Rows from block 4 of a small self-supervised audio encoder (BEST-RQ), named by matrix and row number. Each number is 128 + 24 x the weight over its row's rms, rounded and kept within 0 to 255. All counts start at 0.
Before each channel's rows are labels from the 100 clips, of 14848, where the channel reaches its highest value: "responds to" is what is common among them. Only what is clearly more common there than usual is listed. The data: short read English sentences (LibriTTS-R). In brackets: how many of the 100.
# conv: width-5 conv, dilation 3 (model.blocks.4.conv.weight, 256x256x5, each kernel summed), inputs 0-127

responds to: voice: male (75)
conv.60 [124  96 113 123 128 128 161 114 137 163 126 127 105 108 158 137 104 106 130 147 113 105 109 120 140 105 168 103 119 200 108 138 116 153 103 179  91 138 106 152 114 140 106 125 115 156 135 121 138 122 127 128 122 117 154 145 172 115 122 165 105  98 135  86 137 103  83 133 126 116 114 177  72 143 139 151 151 149 125 138 115 126 151 168 145 144 169 120 136 134 144 140  90  99 147 125 164 164 106 146 121 111  97 173  91 136 118 126 114 107 148 100 118 136 120 127 158 155 152 110 134 142 137 154 164 181 117 107]

responds to: the word "a" (29)
conv.234 [144 137  68 125 104 121 132 146 165  76 112 149 156 114 153  93  94 135 121 127 134 120 144 153 126 113  88 131 119  97 138 122 113 115 109 124 118  89  92 146 107 135 152 103 132  99 117 130 158 150 136  84 128 125 123 114 134 136  80 130 114 137 147 119  73 141 139 116 142 154 128  66 147 159 123 119 138 130 131 155 162 140 105 140 100 124 116 100 113 126 139  94 136 138 101 125 106 107 125 142 118 124 128 163 139 111 124 115 143 118 115 121 107 108  95 122 127 148 175 122  73 156 108 129 157 147 141 175]

responds to: voice: male (80)
conv.19 [122 186 138 124 157 132 127 135 124 117 135 114 118 137 130 108 143 144 130 101  93  91 141 162 137 136 134 139 137 147 126 106 136  82 120 119 178  94 127 145 143 145 149 114 132 176 138 139 155 182 103 136 125  82 140 126 120 171 112 128 119 113 157 145 128 137 149 103 143  92  98 103 112 130  94 116  95 134 136  51 177  97  86 124 140 139 129 133 153 112 133 117 166 122  98  91  99 133 119 110 105 133 126 163 128 137 145 133  99 118 126 144 101 123 132 134 130 163 131 110 120 115 132 162 138 144 181 136]

responds to: the word "and" (27)
conv.166 [163 141 156 130 154 120 139 115 159 125 140 151 131 119 121 148 101 118 209 134 123  60 125 106 143 164 137 131 132 147 111 107 156 159 134 119 114 129 150 127 120 143 132 120 129 148 103  88  73 106 128 148 149 127 156 176 146 109 145  93 151 144 121 139 175 116 141 102  97 145 141 114 122 104 134 110 121 124  98 151 150 137 109 121 104 102 127  84 101 150 110  92 157 115 154 134 134  97  90  86 146 167 113 152 148 111 126 117  47 125  90  83 107 125 131 126 114 175 105 132 115 124 147 138 177 110 148 114]

responds to: the word "said" (33)
conv.217 [123  88  99 130  93 126 141 133  90  77 118 158 200 130 189 126 133 121 134 146 119 112 119 132 146 138 141  90 100 130  90 121 121 128 108 117  98 153  81 113 119 120  99 155 145  85 132 105 111 110 144 111 112 114 109 142 145 101  96 142 157 141 162 194 119 100 112 100 140 148 116  67 115 134  69 118  96 121 139 118 135 141  83 187 167 126 113 129 132 144 113 133 153 163  93 135  98 116 147 116 118 129 140 139  88 106 101 108 138 139 125  67 123 155 106 146  99 163 103 195 121 148  92 161 127 156 121 153]

responds to: the word "said" (34); the word "he" (27)
conv.22 [ 87  88 124 130 119 101 116  95 116 110 142 103 175 104 161 158 192 111 113 107  77 122 103 133 157 135 109 134 133 145 126 135 112 143 113 102 134 173 101 128 150 115 169 104 163 122 117 112 120 145 139 116 107 113 160 126  95 121 127  95 148  76 131 128 135 162 109 123 129 110 141 141 145  99 107 117 129 105 112 172 121 149 152  72 164  93 105 101 117 139 145 126 145 133 159 133 124 114 172 126 106 128 129 137 113 126 119 141 156 171 127 115 101 190 139 148 110 133 143 143 110 122 150 119 122 113 140 110]

responds to: voice: female (87)
conv.8 [101 160 160  89 125  76 147 111 113 154 177 134 159 107 100 140 110 126 119 157 143 152 154 121 123 145 116 121 146 123 137 110 127 101 104 145 133 111 111 122 139 155 107 155 112  95  58 139 132 111 146 129 146 146 122 134 113 167 140 168 136 128 130  85 137 160  86 118  89 151 124 111 147 125 132 153 147 152 124 124  84 168 140 148 152 109  98 135 123 160 112 153 145 143 125 193 121 144 123 135 181 121 139 149 145 125 140 124  77 169 144 166 127 132 128 168  86 126 110 124 117 144 122 129 124 120 119 144]

responds to: voice: male (84)
conv.162 [141 121 151 119 159 121 122 114 112 129 141 124 169 139 119  85 117  99 141 170 128 140 146 145 139 133 123 149 132 109 122 108 133  99 128  63  95 109 129 136 145 110 139 158 108 168 116 133 116 103 119  95 104 101  90  65 106 136 105 131 135 117 137 147 128 133 141  67 107 165 120 131 121 132 148 136 127 104 118  98 111 125 138  94 142 120 167 129 170 142 141 138 175 117 137 138 119  97 125 141 154 133 108 147 153 168 119 136 172 162 134 136 125 103 143 101 146 129  77 147 149  98 125 135 106 154 154 127]

responds to: voice: female (81)
conv.37 [110 169 152 122 168 116 142 146 163 147  98 147 134 110 110 101 122 157 130 135 148 135 165 132 130 148 121 129 136 135 117 116 139 107 169 146 125 167 104 144 147 119 125 135  95 123 132 155 134 148 128 165 120  93  65 132 122 108 167 152 177 135 150 143 140 111 118 102 121 117 133 116 128 140 138 151 170  97 121 119 114 138 124 114 163 108 173 169  84 145 138 212 152 154 107 144 176 145 101 135 112 165 118 146 132 126 152 129 163 112 158 117 109 109 118  97 123 153 117 123 127 124 140 108  94 127  65 136]

responds to: voice: female (87)
conv.36 [119 100 132 151  94 152 129 171 127 135 139 116 116 125 116 151 112 139 126 140 130 141 152 158 131 136  95  91 144 148  87 134 127 146 180 129 122  86 151 139 150 139  80 168 124  87 118 128 116 106 103 115 130 144  61 124 124 141  97 141 129 141  80 135 103  87 140 140 119  96 153 137 111 141  79 137 127 105 154 142 130 166 147 124 136 123 181 143 109 117 152 129 148 165 138 111 112 152 139 129 114 164 145 128  95 121 142 131  72 140 142 131 118 118 105 155 138 138 160 153  52 147 109 110 163 117 131 132]

responds to: voice: female (98)
conv.89 [147 141 140 143 135 141 149  96 143 135 150 118 191 152 131 106 178 133 131 100 128 113 159 163 113 160 127 112  89 130 140 111 101 104 103 126 188 117 131 102 157 161 119 105 110 120 139 140 106 174 131 149 112 146 109 124 123 184 139 172 145 116  88 124 107 120 114 135 109 156 143 111  78 173 145 153 135 105 108 159  94  86 153 105 138 116 108  96  68 124  97 147 151 123 142 113 129 123 173 102  54 134 168 113 121 119 223 129 100 143 177 126  91 127 125 120 123 146 140 131 117 127 116 126  96 139 138 142]

responds to: voice: female (96)
conv.2 [107 110 130 100 101 155 131 141  64 156 113 170 148  83 139 147 111 142 141 141  89 123 136 113 100 126 163 110 165 144 123 114 137 140 116 149 102  72 175 135 150 102 117 170 166 135  99 136  95 129 104 142 113 133 148 115 130 143 147 127  94 143 105 166 137  96 140 127 126 116 138 102 113  92 108 117 117 140 166 152 144 139 112 170  72 122  95 124 147 161 138 128 126 146  98 117 118 131  89 131  66 146 174 113 127 107 110 146 157  99  94  95 106 139 127  87 133 127 137  93 156 124 153 116 140  95  82 107]

responds to: voice: male (82)
conv.84 [131  67 152 126 133 114  98 122 159 139 129 125  96 129  99  89 139 121 117 147 144 119  88  93 126 119 175 175 101 124 109 103 122  98 137 143 130 134 100 126 118 135 144 119 145 123 131 115 127  94 121 149 123 162 114 150 135 147 153 115 169  89 106 123 124 133  61 162 141 141 109 140 125 165  99 123 122 154 146 118 137 157 120 133 142 101 133 137 164 126 127 148 148 151 116 155  84 142 105 133 154 102 123  88  85 142  73 159  64 170 118 151 183 127 147 135 126 132 123 136  86 161 124 120 139 107 120  91]

responds to: voice: male (75)
conv.125 [130 123 130 135 114 119 133 137 133  88 133 123 108 102 139 139 114 109 110 158 129 141  91 168 160 111 129 138 124 156 146 144 108 126 123 115 154 110 119 118 117  90 146 117 114 118 155 154 140 144 132 127  92  91 113 146 126 140 101 120 140  76 146 133 114 141 152 132 115 142 108 128 136 102 108 145 142 111 151 114 134 125 132 134 165 116 124 141 124  74 193  95  84 149  91 110  92 124  74 103  95 137  89 126 132 105  91 115 150 148 117 130 128 115 130  85  82 127 179 112 134  92 123 130 116 143 121  99]

responds to: voice: female (81)
conv.103 [171 140 149 125 142 130 143 125  92  97  97 124 141 126 152 159 103 116 101 163 125  74 128  87 169 141 147  95 139 118 122 143 135 141 116 137 138 143 104 155 143 112  78  81 168 100 118 108 155 119 119 107 138 113 153 111 107 116 106 126  83 139  97 132 116 114 147 125  76 139 190 112 136 146 119 109 149 118 133 158 110 121 124 101 109 135 146  82 143 170 104 116 116 147 106 112 136 121 149 175 173 148 121 122 143 138  84 118 189 135 130 147 104 160 117 106 114 145 147 118 149 134 142  85 123 122  90 126]

responds to: voice: male (89)
conv.165 [153 132 147 151 136 131 178 109 169 113 119 156 119 135 116 116 101 141 101 135  85  90 137  98 153 126 106 134 124 129 116 149 176 159 150 157 105 133 113  84 145 121  98 104 124 143 163 107 101 122 121 124 124 170 154 117 125 142 118 133 142 131  88 139 145 136 159 130 120 143 107 101 127 128 110 129  73 155  94 116 163 120 101 116 115  89 150 104 117 133 165 110  97  89 111 166 154 138 158 115 127 140 148  99 138 130 143 141 170 148 153 108 128 125 133 105 145 139  91 130 118 124 145 138 127 138 131  83]