A small self-supervised audio encoder (BEST-RQ), trained from scratch.
Training: muon at rate 0.0076, 15200 steps, batches of 256.
Data: trained on short read English sentences (LibriTTS-R), 26041 training examples.
Rows from block 4 of a small self-supervised audio encoder (BEST-RQ), named by matrix and row number. Each number is 50 + 12 x the weight over its row's rms, rounded and kept within 0 to 99. All counts start at 0.
After each channel's rows are labels from the 100 clips, of 14848, where the channel reaches its highest value: "responds to" is what is common among them. Only what is clearly more common there than usual is listed. The data: short read English sentences (LibriTTS-R).
# conv: width-5 conv, dilation 3 (model.blocks.4.conv.weight, 256x256x5, each kernel summed), inputs 128-255

conv.251:65 60 37 54 41 46 62 80 50 39 66 67 47 65 48 45 39 30 58 53 45 34 48 51 46 47 43 42 48 60 40 63 48 63 52 48 53 37 39 51 17 58 43 52 42 45 52 54 64 55 43 50 49 46 68 35 30 47 46 43 52 38 65 69 61 50 49 39 36 59 43 45 60 29 32 64 66 69 29 61 53 40 38 43 32 22 43 30 35 50 47 56 44 47 38 62 65 48 38 28 44 45 37 81 31 52 40 50 52 42 35 38 54 48 22 45 63 53 79 46 48 60 52 42 54 59 61 49
responds to: voice: female

conv.22:36 53 31 36 60 43 45 45 28 47 79 42 53 23 66 58 18 39 68 66 26 60 37 62 40 39 39 49 41 37 45 47 53 63 78 53 50 49 41 59 54 41 68 47 39 52 34 44 51 40 54 55 57 56 72 56 45 64 45 70 62 20 54 75 52 49 61 64 54 40 53 55 48 35 51 27 60 41 74 46 56 48 45 55 38 44 36 58 41 53 48 49 54 34 65 46 62 48 38 31 50 55 48 68 39 63 55 32 27 84 40 57 64 33 59 40 53 44 46 46 47 68 43 32 40 46 51 49
responds to: the word "said"; the word "he"

conv.0:66 65 66 56 70 66 38 44 41 57 53 53 92 59 43 53 34 63 44 44 49 49 39 69 61 54 56 53 52 19 47 56 49 73 56 46 60 41 51 51 62 36 49 48 58 60 57 48 67 53 46 69 43 47 40 47 64 49 64 63 37 54 48 53 69 35 29 64 48 53 34 69 46 62 69 26 31 73 49 60 53 46 62 59 60 36 44 70 61 70 51 38 50 56 46 62 29 54 53 32 43 43 67 27 38 50 45 72 44 59 49 63 53 38 47 66 50 59 88 29 47 32 48 40 63 50 24 52
responds to: voice: female; the word "said"

conv.139:58 48 58 38 38 63 51 73 31 47 69 52 72 41 78 56 50 53 60 34 47 67 65 46 68 69 40 37 56 36 69 56 41 45 46 66 63 29 51 44 60 69 45 43 39 47 38 48 59 78 52 49 50 57 70 48 51 38 60 67 57 51 41 61 39 56 46 51 82 43 68 54 42 55 45 36 19 52 48 48 47 57 48 57 43 43 57 59 68 35 55 58 57 64 64 43 62 72 60 68 64 43 59 38 74 52 48 46 35 48 65 31 67 59 36 67 79 59 33 58 40 49 47 60 43 45 46 44
responds to: voice: male

conv.157:50 28 45 37 57 54 44 39 45 61 61 53 29 59 59 47 50 38 50 55 27 27 45 61 59 41 69 48 30 27 44 50 31 63 57 49 34 47 41 61 41 60 71 57 44 51 48 53 56 66 57 46 73 39 73 45 37 56 38 44 43 50 37 60 74 50 19 40 55 47 52 64 29 57 50 30 56 57 58 61 25 29 56 70 49 42 42 40 68 67 53 43 56 50 51 22 61 46 53 40 34 53 34 62 42 53 56 55 51 71 52 65 58 36 53 26 09 49 78 57 55 45 45 46 41 56 55 63
responds to: voice: female; the word "said"

conv.4:51 38 49 61 38 62 58 36 49 52 40 33 45 68 46 51 62 65 53 37 56 46 42 79 48 50 43 54 49 65 71 72 64 38 57 54 63 58 64 43 48 54 29 39 45 59 43 50 62 60 52 41 58 60 39 63 57 78 44 30 34 70 58 69 43 64 45 22 61 56 47 46 40 80 54 35 40 60 48 26 51 66 45 58 52 44 59 58 57 59 45 59 44 50 38 56 50 52 65 49 55 40 56 54 42 52 45 45 40 38 58 44 62 55 62 34 74 47 43 51 58 48 33 30 62 55 33 66
responds to: voice: male

conv.79:46 79 50 37 50 49 49 41 49 52 50 36 54 49 58 48 48 58 50 54 58 41 53 64 46 56 39 48 50 62 62 71 48 80 64 66 59 58 36 56 45 39 45 57 54 49 44 43 54 39 62 39 35 70 36 31 66 72 41 46 49 47 56 74 39 49 47 46 68 41 65 32 46 59 50 55 51 46 30 64 53 55 54 34 45 37 58 65 72 56 40 45 45 44 41 02 52 43 42 44 41 39 67 38 64 43 59 65 27 33 41 47 64 55 55 45 59 38 23 59 61 25 28 60 22 71 57 48
responds to: voice: male

conv.244:43 66 59 49 53 56 47 56 62 33 42 45 59 48 54 23 57 63 58 51 50 59 68 31 44 38 39 55 62 44 60 57 51 53 48 60 54 62 51 49 22 42 55 47 72 46 52 68 54 35 33 64 32 63 62 62 53 42 43 72 53 39 42 41 33 49 74 48 56 37 50 58 54 59 57 73 55 53 42 44 53 50 72 63 44 27 29 57 44 42 56 55 42 28 68 40 60 35 61 58 53 39 55 47 49 57 59 50 40 39 55 19 31 42 67 42 52 51 58 36 64 40 38 43 22 41 50 37
responds to: voice: male

conv.224:41 60 58 42 52 44 40 42 51 63 37 38 32 49 37 41 52 26 23 42 44 42 47 43 46 36 42 55 80 67 58 52 32 31 43 50 44 62 47 42 77 50 63 35 55 49 59 46 46 41 43 65 46 57 40 58 41 32 30 45 69 55 39 55 72 36 62 67 42 63 44 54 41 25 36 57 54 39 46 60 49 55 51 55 55 68 64 55 36 36 54 53 64 37 77 64 46 32 48 51 71 66 65 66 36 78 58 40 42 43 33 39 65 39 30 79 39 34 36 49 64 50 42 36 55 55 41 53
responds to: voice: female

conv.91:60 43 38 25 46 41 38 55 50 41 37 62 69 46 68 56 65 40 50 43 48 56 48 39 40 55 35 48 67 37 45 41 34 27 42 22 36 52 57 51 46 55 43 37 45 48 67 40 44 51 53 54 65 58 56 47 37 40 34 55 54 47 42 59 50 65 56 53 71 63 60 46 62 56 48 49 46 67 37 77 73 46 46 47 53 44 37 52 63 47 48 64 35 51 52 60 37 45 47 62 41 41 70 30 57 48 54 64 62 46 68 53 44 65 53 69 58 45 36 44 32 61 48 37 68 40 34 37
responds to: voice: male

conv.84:61 53 40 54 47 77 42 29 46 58 49 39 61 47 45 53 48 37 57 62 53 67 62 73 63 62 78 50 47 66 45 36 59 49 50 51 27 66 42 39 42 65 47 47 50 46 25 33 59 37 83 58 37 42 61 38 62 57 35 53 56 41 34 54 49 49 67 54 49 34 57 46 55 43 59 46 53 48 72 57 58 52 36 53 48 38 67 55 40 55 37 40 49 29 64 52 40 32 62 55 43 43 41 61 21 50 52 40 36 14 25 64 46 43 59 68 48 52 45 51 38 39 40 48 44 31 65 52
responds to: voice: male

conv.123:72 56 66 42 47 51 58 64 56 55 43 48 61 52 62 24 46 64 67 79 41 61 84 41 34 36 51 67 37 43 48 36 34 35 70 51 43 47 43 45 49 46 74 78 51 41 65 66 64 32 56 44 80 49 65 60 76 38 46 55 69 24 47 49 28 43 80 43 51 44 56 25 68 43 48 37 35 48 46 56 35 34 58 64 65 60 52 49 49 52 49 45 54 54 60 25 57 54 53 53 44 43 46 48 53 56 56 45 57 41 51 49 62 44 35 60 48 37 40 40 74 69 72 55 37 51 35 35
responds to: voice: male

conv.124:48 43 57 68 59 38 66 52 45 62 50 50 51 52 57 61 65 71 51 56 63 66 67 76 38 65 74 74 52 74 52 55 55 38 63 59 50 55 43 57 47 37 59 43 62 58 71 35 47 25 55 44 39 51 69 49 52 29 76 67 34 58 45 50 55 65 45 34 57 56 47 49 29 69 42 60 46 34 53 40 40 52 64 57 29 69 69 62 48 42 56 70 60 39 48 55 47 50 35 51 59 30 53 30 38 56 70 55 29 59 59 45 48 39 51 46 56 26 56 45 43 59 71 58 47 43 55 66
responds to: voice: female

conv.219:59 23 63 50 45 24 43 47 53 43 31 43 82 52 41 42 47 66 42 57 46 43 59 70 36 37 32 53 65 50 44 59 52 51 21 34 52 43 42 47 62 59 77 51 51 60 57 40 42 43 66 30 27 45 50 26 48 99 50 57 47 37 47 55 59 72 57 55 69 44 55 35 49 37 46 43 57 48 55 53 42 57 58 42 42 53 49 50 47 56 64 43 67 49 43 30 61 43 58 44 71 60 52 54 53 37 31 55 49 51 59 47 45 50 58 76 36 33 55 33 58 43 45 56 58 60 62 51
responds to: voice: male

conv.164:32 51 53 48 52 37 63 56 52 42 58 36 46 33 46 39 46 64 69 64 44 60 43 54 49 55 45 48 74 78 65 48 25 52 52 55 53 30 42 38 47 58 45 55 53 53 44 61 49 51 49 35 67 61 52 56 72 46 32 38 33 53 53 51 18 50 74 59 53 35 64 36 57 50 49 42 43 51 56 44 38 48 42 64 43 29 38 51 49 43 58 37 55 45 59 08 52 45 60 51 46 67 66 42 33 54 31 62 47 35 42 35 44 28 37 66 57 72 00 46 68 39 48 71 43 25 54 56
responds to: voice: male

conv.166:56 71 56 34 48 44 43 36 56 46 68 64 61 61 53 51 50 53 47 47 47 43 39 54 70 52 59 61 44 57 41 71 51 49 48 69 58 46 46 45 53 21 54 59 66 52 55 38 81 47 46 44 44 72 55 25 64 44 36 43 59 51 46 54 50 57 39 42 69 49 68 32 51 52 42 43 48 54 44 47 45 50 53 53 41 61 49 55 37 50 61 53 51 49 56 24 64 25 31 44 41 51 58 71 52 58 52 62 71 61 25 49 47 63 52 29 26 78 55 59 36 55 35 53 33 32 66 46
responds to: the word "and"

conv.234:57 65 53 42 63 60 31 71 43 55 37 35 54 50 37 41 68 57 60 39 70 67 31 51 37 66 44 33 33 47 36 52 52 21 58 18 55 46 60 51 32 33 75 53 66 45 64 29 43 44 60 61 54 44 25 39 62 33 58 52 59 66 25 62 45 71 56 42 58 55 24 57 36 48 45 61 50 36 53 40 35 52 41 39 83 65 38 60 48 24 39 60 42 41 35 53 37 56 45 52 37 51 50 45 47 49 75 41 41 37 49 35 51 34 41 66 38 42 36 39 50 53 35 44 56 41 45 75
responds to: the word "a"

conv.131:55 32 37 47 57 36 46 44 66 54 42 48 51 64 44 39 50 53 21 60 46 44 57 43 63 36 54 57 54 64 43 91 61 30 46 41 52 73 54 39 70 54 53 57 53 59 57 79 53 45 47 45 45 59 56 46 63 85 49 46 39 47 40 55 64 41 39 58 51 49 53 59 55 46 49 66 44 58 55 36 62 47 59 50 36 59 50 50 48 46 39 61 44 42 51 61 46 40 50 65 34 69 48 67 64 61 35 52 27 48 54 39 59 45 55 52 37 65 30 54 47 54 39 32 39 46 46 48
responds to: voice: male

conv.215:57 60 61 66 60 41 35 46 64 61 62 48 84 44 57 51 42 44 69 63 33 26 53 71 46 59 61 61 56 56 59 61 39 49 32 69 47 41 34 47 61 50 51 58 44 71 55 57 54 80 68 48 51 10 71 53 41 43 43 50 70 51 53 47 36 43 43 58 35 35 40 46 44 41 46 54 58 45 30 48 49 43 52 57 53 69 76 56 46 69 56 54 65 76 58 53 45 40 45 49 32 32 59 48 50 72 43 31 31 37 49 52 42 59 39 74 54 39 39 43 57 47 49 52 43 36 42 65
responds to: voice: male

conv.178:36 64 42 33 36 49 45 33 42 58 44 48 36 29 51 46 25 50 68 68 30 59 71 37 36 54 40 64 55 39 63 45 31 68 48 43 37 52 33 66 46 18 65 43 52 47 38 53 28 66 31 57 38 38 54 56 55 53 32 60 44 37 59 46 72 59 60 34 22 55 53 82 50 46 56 54 57 68 64 44 55 33 41 67 31 52 25 60 43 63 45 65 37 43 45 51 39 56 58 45 34 43 62 56 68 63 58 41 64 70 72 64 51 55 25 52 46 39 43 33 61 57 31 39 51 53 55 62
responds to: the word "said"

conv.141:73 45 47 35 62 48 48 61 48 28 40 53 37 69 32 44 49 56 41 36 58 43 64 61 66 44 68 69 65 48 50 33 63 47 48 32 29 80 50 32 40 54 38 44 41 43 29 56 23 45 29 58 66 44 43 53 52 21 27 55 44 48 31 40 46 56 59 50 65 64 36 45 40 54 38 54 32 69 33 62 58 51 57 80 49 55 68 51 62 51 38 67 55 51 47 19 58 62 25 57 47 54 57 50 43 43 49 41 54 51 48 47 67 52 56 42 43 58 47 65 46 51 52 33 36 67 67 53
responds to: voice: female

conv.80:49 27 39 57 28 59 28 49 53 70 40 82 79 59 61 48 58 64 48 68 59 41 52 63 66 51 62 53 47 47 47 50 67 44 43 43 54 46 59 52 59 47 51 69 31 66 51 39 78 69 76 59 29 38 52 65 49 65 47 42 43 48 40 37 33 38 47 61 59 57 42 27 46 43 59 43 52 52 65 49 43 39 63 61 53 63 70 53 40 51 51 50 54 43 46 38 60 47 59 47 45 44 52 31 63 54 40 54 69 45 37 34 44 29 58 61 56 52 47 38 72 53 27 34 65 80 56 60
responds to: voice: female

conv.167:48 31 27 70 48 41 63 42 53 62 31 56 57 47 36 41 40 39 48 66 28 43 64 34 32 53 66 63 50 70 50 57 38 47 75 59 42 32 42 34 60 19 43 56 37 56 60 53 71 57 45 49 54 54 35 52 38 36 63 30 50 63 73 35 46 32 52 56 40 48 52 68 71 59 45 61 45 55 64 64 46 44 28 27 59 42 43 57 51 59 68 55 55 64 49 44 23 50 46 50 45 65 50 51 50 52 62 65 46 62 46 42 53 39 64 66 41 50 53 47 37 33 42 26 25 32 61 33
responds to: voice: female

conv.56:44 51 42 59 57 67 75 47 55 54 48 30 25 49 55 55 49 41 47 47 59 28 56 26 34 56 43 42 46 76 48 60 41 58 47 45 37 46 49 55 74 41 68 49 71 47 47 55 78 68 56 51 39 66 55 73 41 36 57 42 44 42 53 46 44 43 57 54 25 47 64 61 59 44 52 54 37 48 49 28 31 47 58 57 62 76 54 34 80 36 74 48 56 58 41 64 73 71 57 45 46 72 73 50 32 44 42 25 50 52 52 35 39 19 42 57 32 50 49 48 52 40 42 43 33 35 47 40
responds to: voice: female

conv.217:60 59 50 52 26 40 64 78 48 46 39 40 41 52 24 45 48 54 46 50 61 67 43 52 49 61 33 37 45 59 51 42 44 43 50 50 61 58 44 49 60 42 74 41 60 41 47 35 52 48 41 68 39 43 31 46 39 39 32 55 52 34 53 63 64 51 68 49 49 37 50 45 51 57 45 21 33 62 57 39 41 51 53 52 63 47 43 38 51 56 63 53 56 47 59 33 45 44 40 40 52 56 37 40 62 31 56 48 57 60 29 32 40 38 58 47 59 65 83 51 52 56 42 48 43 56 45 59
responds to: the word "said"

conv.202:46 77 62 45 41 43 48 46 62 41 34 32 63 48 54 48 56 58 51 41 70 49 60 63 49 44 46 49 56 50 57 46 49 37 60 55 47 64 45 53 52 60 56 35 62 67 77 32 37 49 62 44 57 44 38 49 66 53 30 61 31 61 66 66 32 69 57 37 70 42 49 27 59 64 51 53 52 39 49 33 43 60 44 52 49 41 55 42 54 63 52 60 59 43 46 20 72 50 55 46 42 52 39 52 75 44 51 55 17 55 43 50 40 42 48 53 79 35 38 52 69 48 23 53 46 52 56 52
responds to: voice: male

conv.35:65 50 45 64 29 51 45 47 41 49 51 38 42 59 40 33 44 67 36 48 55 19 57 67 46 44 46 33 53 59 69 38 49 55 44 45 46 58 70 55 57 44 41 63 54 44 30 50 44 39 46 59 52 60 56 48 45 56 54 35 49 53 41 58 58 63 42 59 77 63 42 29 42 54 23 42 37 59 41 45 40 36 49 55 39 38 71 49 55 51 53 54 49 43 33 61 61 50 51 39 59 56 18 65 41 53 53 43 48 44 48 40 42 65 41 32 53 45 61 52 40 41 55 44 23 56 64 62
responds to: voice: female

conv.58:41 64 43 48 55 49 51 56 46 36 48 38 57 65 56 38 51 82 44 45 34 62 25 46 56 55 45 48 46 42 45 59 56 66 31 43 55 47 46 61 41 49 50 40 30 52 38 57 67 54 61 32 49 43 41 44 62 70 52 46 50 55 51 58 63 30 89 47 51 52 56 40 41 70 36 48 53 55 44 49 47 44 43 76 34 43 49 62 49 51 64 58 57 66 36 65 33 51 43 50 49 25 63 25 48 46 31 51 52 56 47 48 50 67 42 43 48 34 49 50 54 50 65 63 55 58 42 27
responds to: voice: male

conv.210:53 41 52 49 56 48 16 47 65 57 51 65 58 62 39 44 52 55 72 46 30 39 66 54 43 52 34 52 59 37 41 46 66 56 64 30 43 46 43 58 43 60 55 48 41 42 32 29 52 44 56 48 58 25 73 39 48 27 63 56 51 44 56 38 60 46 56 72 66 54 49 61 52 42 48 49 36 56 49 48 52 36 70 54 50 25 34 40 62 54 55 49 37 75 34 52 39 51 20 38 35 67 28 45 40 39 45 29 35 53 77 42 48 46 46 61 45 51 43 34 61 58 36 57 55 58 57 58
responds to: the word "said"

conv.102:49 40 25 38 52 48 53 43 73 69 53 39 46 66 63 38 49 73 48 36 44 33 53 76 53 33 65 53 69 58 51 52 32 38 44 32 48 62 71 60 43 54 37 48 38 61 27 49 41 42 35 41 81 64 43 48 46 74 31 59 49 43 53 56 56 51 65 51 43 47 65 46 56 45 38 32 40 69 56 71 66 31 69 59 41 50 60 65 50 34 37 39 32 56 56 24 52 49 41 74 33 37 54 50 45 65 43 52 52 76 46 27 48 50 57 53 53 35 58 64 48 62 55 43 39 48 48 38
responds to: voice: male

conv.133:42 45 52 60 39 51 49 47 63 47 74 40 59 54 51 63 46 62 76 36 32 67 60 54 60 71 84 56 32 48 61 43 43 54 62 63 59 36 53 55 58 72 67 56 40 38 71 56 55 56 49 60 58 75 71 46 68 57 54 31 29 46 53 46 32 51 62 38 54 34 59 59 64 51 50 37 27 51 50 52 46 33 52 63 51 44 42 60 66 42 54 41 62 41 68 45 63 34 48 68 55 53 55 49 54 74 44 51 49 51 50 59 40 81 48 42 34 39 56 39 54 61 39 46 56 57 51 37
responds to: voice: male

conv.250:51 22 54 33 83 43 58 61 31 48 74 75 32 40 49 41 62 52 61 53 61 59 38 56 54 55 81 62 57 48 59 49 51 50 51 70 62 53 49 42 56 41 40 48 26 51 54 34 66 48 44 38 60 45 56 73 58 19 40 40 55 38 49 54 54 45 57 50 62 51 44 40 59 64 40 42 44 62 65 46 59 58 56 69 51 59 51 70 47 59 59 50 56 49 30 50 48 52 62 40 43 28 79 42 47 55 49 33 90 55 43 37 45 37 27 63 49 60 47 52 35 41 58 43 31 19 55 49
responds to: voice: female

conv.63:63 28 58 50 40 66 58 25 39 42 44 47 53 39 55 42 49 50 51 35 65 46 53 60 42 49 35 63 42 50 65 67 84 49 44 53 74 62 52 58 47 80 51 45 45 54 51 45 46 65 61 57 34 42 65 53 54 67 67 53 40 76 70 66 59 57 37 65 50 48 59 54 22 70 40 65 58 42 53 52 38 51 48 43 33 52 60 44 35 41 55 69 52 73 56 45 47 55 29 50 45 43 65 69 47 30 53 49 42 50 88 54 57 65 63 52 44 41 39 61 42 45 43 68 56 59 48 60
responds to: voice: male

conv.16:49 14 51 45 30 48 56 67 35 45 58 38 44 58 33 66 51 41 55 29 50 42 39 62 70 60 43 72 29 65 39 27 46 66 43 61 29 32 55 42 64 76 48 61 44 63 61 35 51 42 36 69 48 56 59 59 60 23 44 68 38 49 64 32 52 54 36 30 62 64 41 55 47 41 30 39 37 51 68 40 64 57 39 54 39 57 62 55 68 44 66 66 57 37 61 49 55 47 80 38 37 49 65 45 46 59 49 44 76 41 25 29 59 48 45 53 40 44 51 55 46 64 60 52 53 52 66 39
responds to: voice: female

conv.59:24 80 57 47 37 52 49 50 67 57 37 45 35 62 55 40 54 52 51 53 57 46 28 51 46 71 44 55 48 45 71 24 49 58 53 35 41 27 44 46 51 75 37 46 47 65 57 35 43 66 63 76 47 51 25 71 49 22 43 46 58 53 70 40 52 50 49 20 57 77 54 40 83 62 36 74 44 65 56 47 44 52 51 54 47 48 45 66 48 44 49 57 65 58 38 31 63 36 63 39 32 60 71 54 54 50 46 70 70 58 65 48 47 55 54 39 23 53 59 72 54 56 34 61 46 53 54 45
responds to: voice: female

conv.232:38 51 37 45 49 16 50 55 59 43 35 51 44 52 43 46 56 38 63 50 68 29 60 63 62 55 33 52 65 37 34 62 58 63 76 50 36 53 49 23 30 51 32 67 51 31 38 38 38 40 29 37 58 46 40 32 39 57 60 53 66 69 46 48 60 61 47 42 55 65 39 69 51 55 42 63 47 32 42 32 31 44 58 58 59 31 61 30 36 48 51 70 39 50 65 46 38 54 30 39 53 54 44 74 21 55 53 55 40 75 48 56 56 49 47 52 19 56 48 52 39 60 44 62 56 55 41 51
responds to: voice: female

conv.136:36 18 49 47 32 42 33 51 31 40 38 40 51 44 46 58 50 38 27 49 37 38 53 43 51 42 67 56 63 35 39 38 36 50 51 58 41 65 59 81 68 59 50 63 39 57 51 28 31 51 31 31 47 55 66 63 54 47 57 46 63 36 60 57 73 69 38 17 53 71 29 48 61 53 67 55 33 55 50 59 53 59 45 30 41 72 63 31 58 48 51 41 49 55 60 59 34 48 45 57 60 57 47 32 40 29 45 28 51 62 48 57 36 63 43 54 51 50 40 47 50 42 61 72 25 40 46 47
responds to: voice: female

conv.111:56 62 76 39 50 34 59 63 74 29 64 50 52 46 49 66 48 39 39 47 54 54 67 45 58 33 99 56 44 67 57 51 43 47 55 46 54 56 51 43 60 53 40 46 67 43 63 62 46 44 51 59 56 65 59 51 42 38 68 57 44 63 34 42 50 70 76 37 62 31 47 66 55 47 43 42 56 60 75 60 54 55 52 55 61 62 47 50 70 43 41 64 54 49 55 58 72 53 68 45 54 69 30 50 34 74 43 46 59 55 37 52 40 50 56 51 61 54 69 65 50 60 67 59 36 42 52 65
responds to: voice: female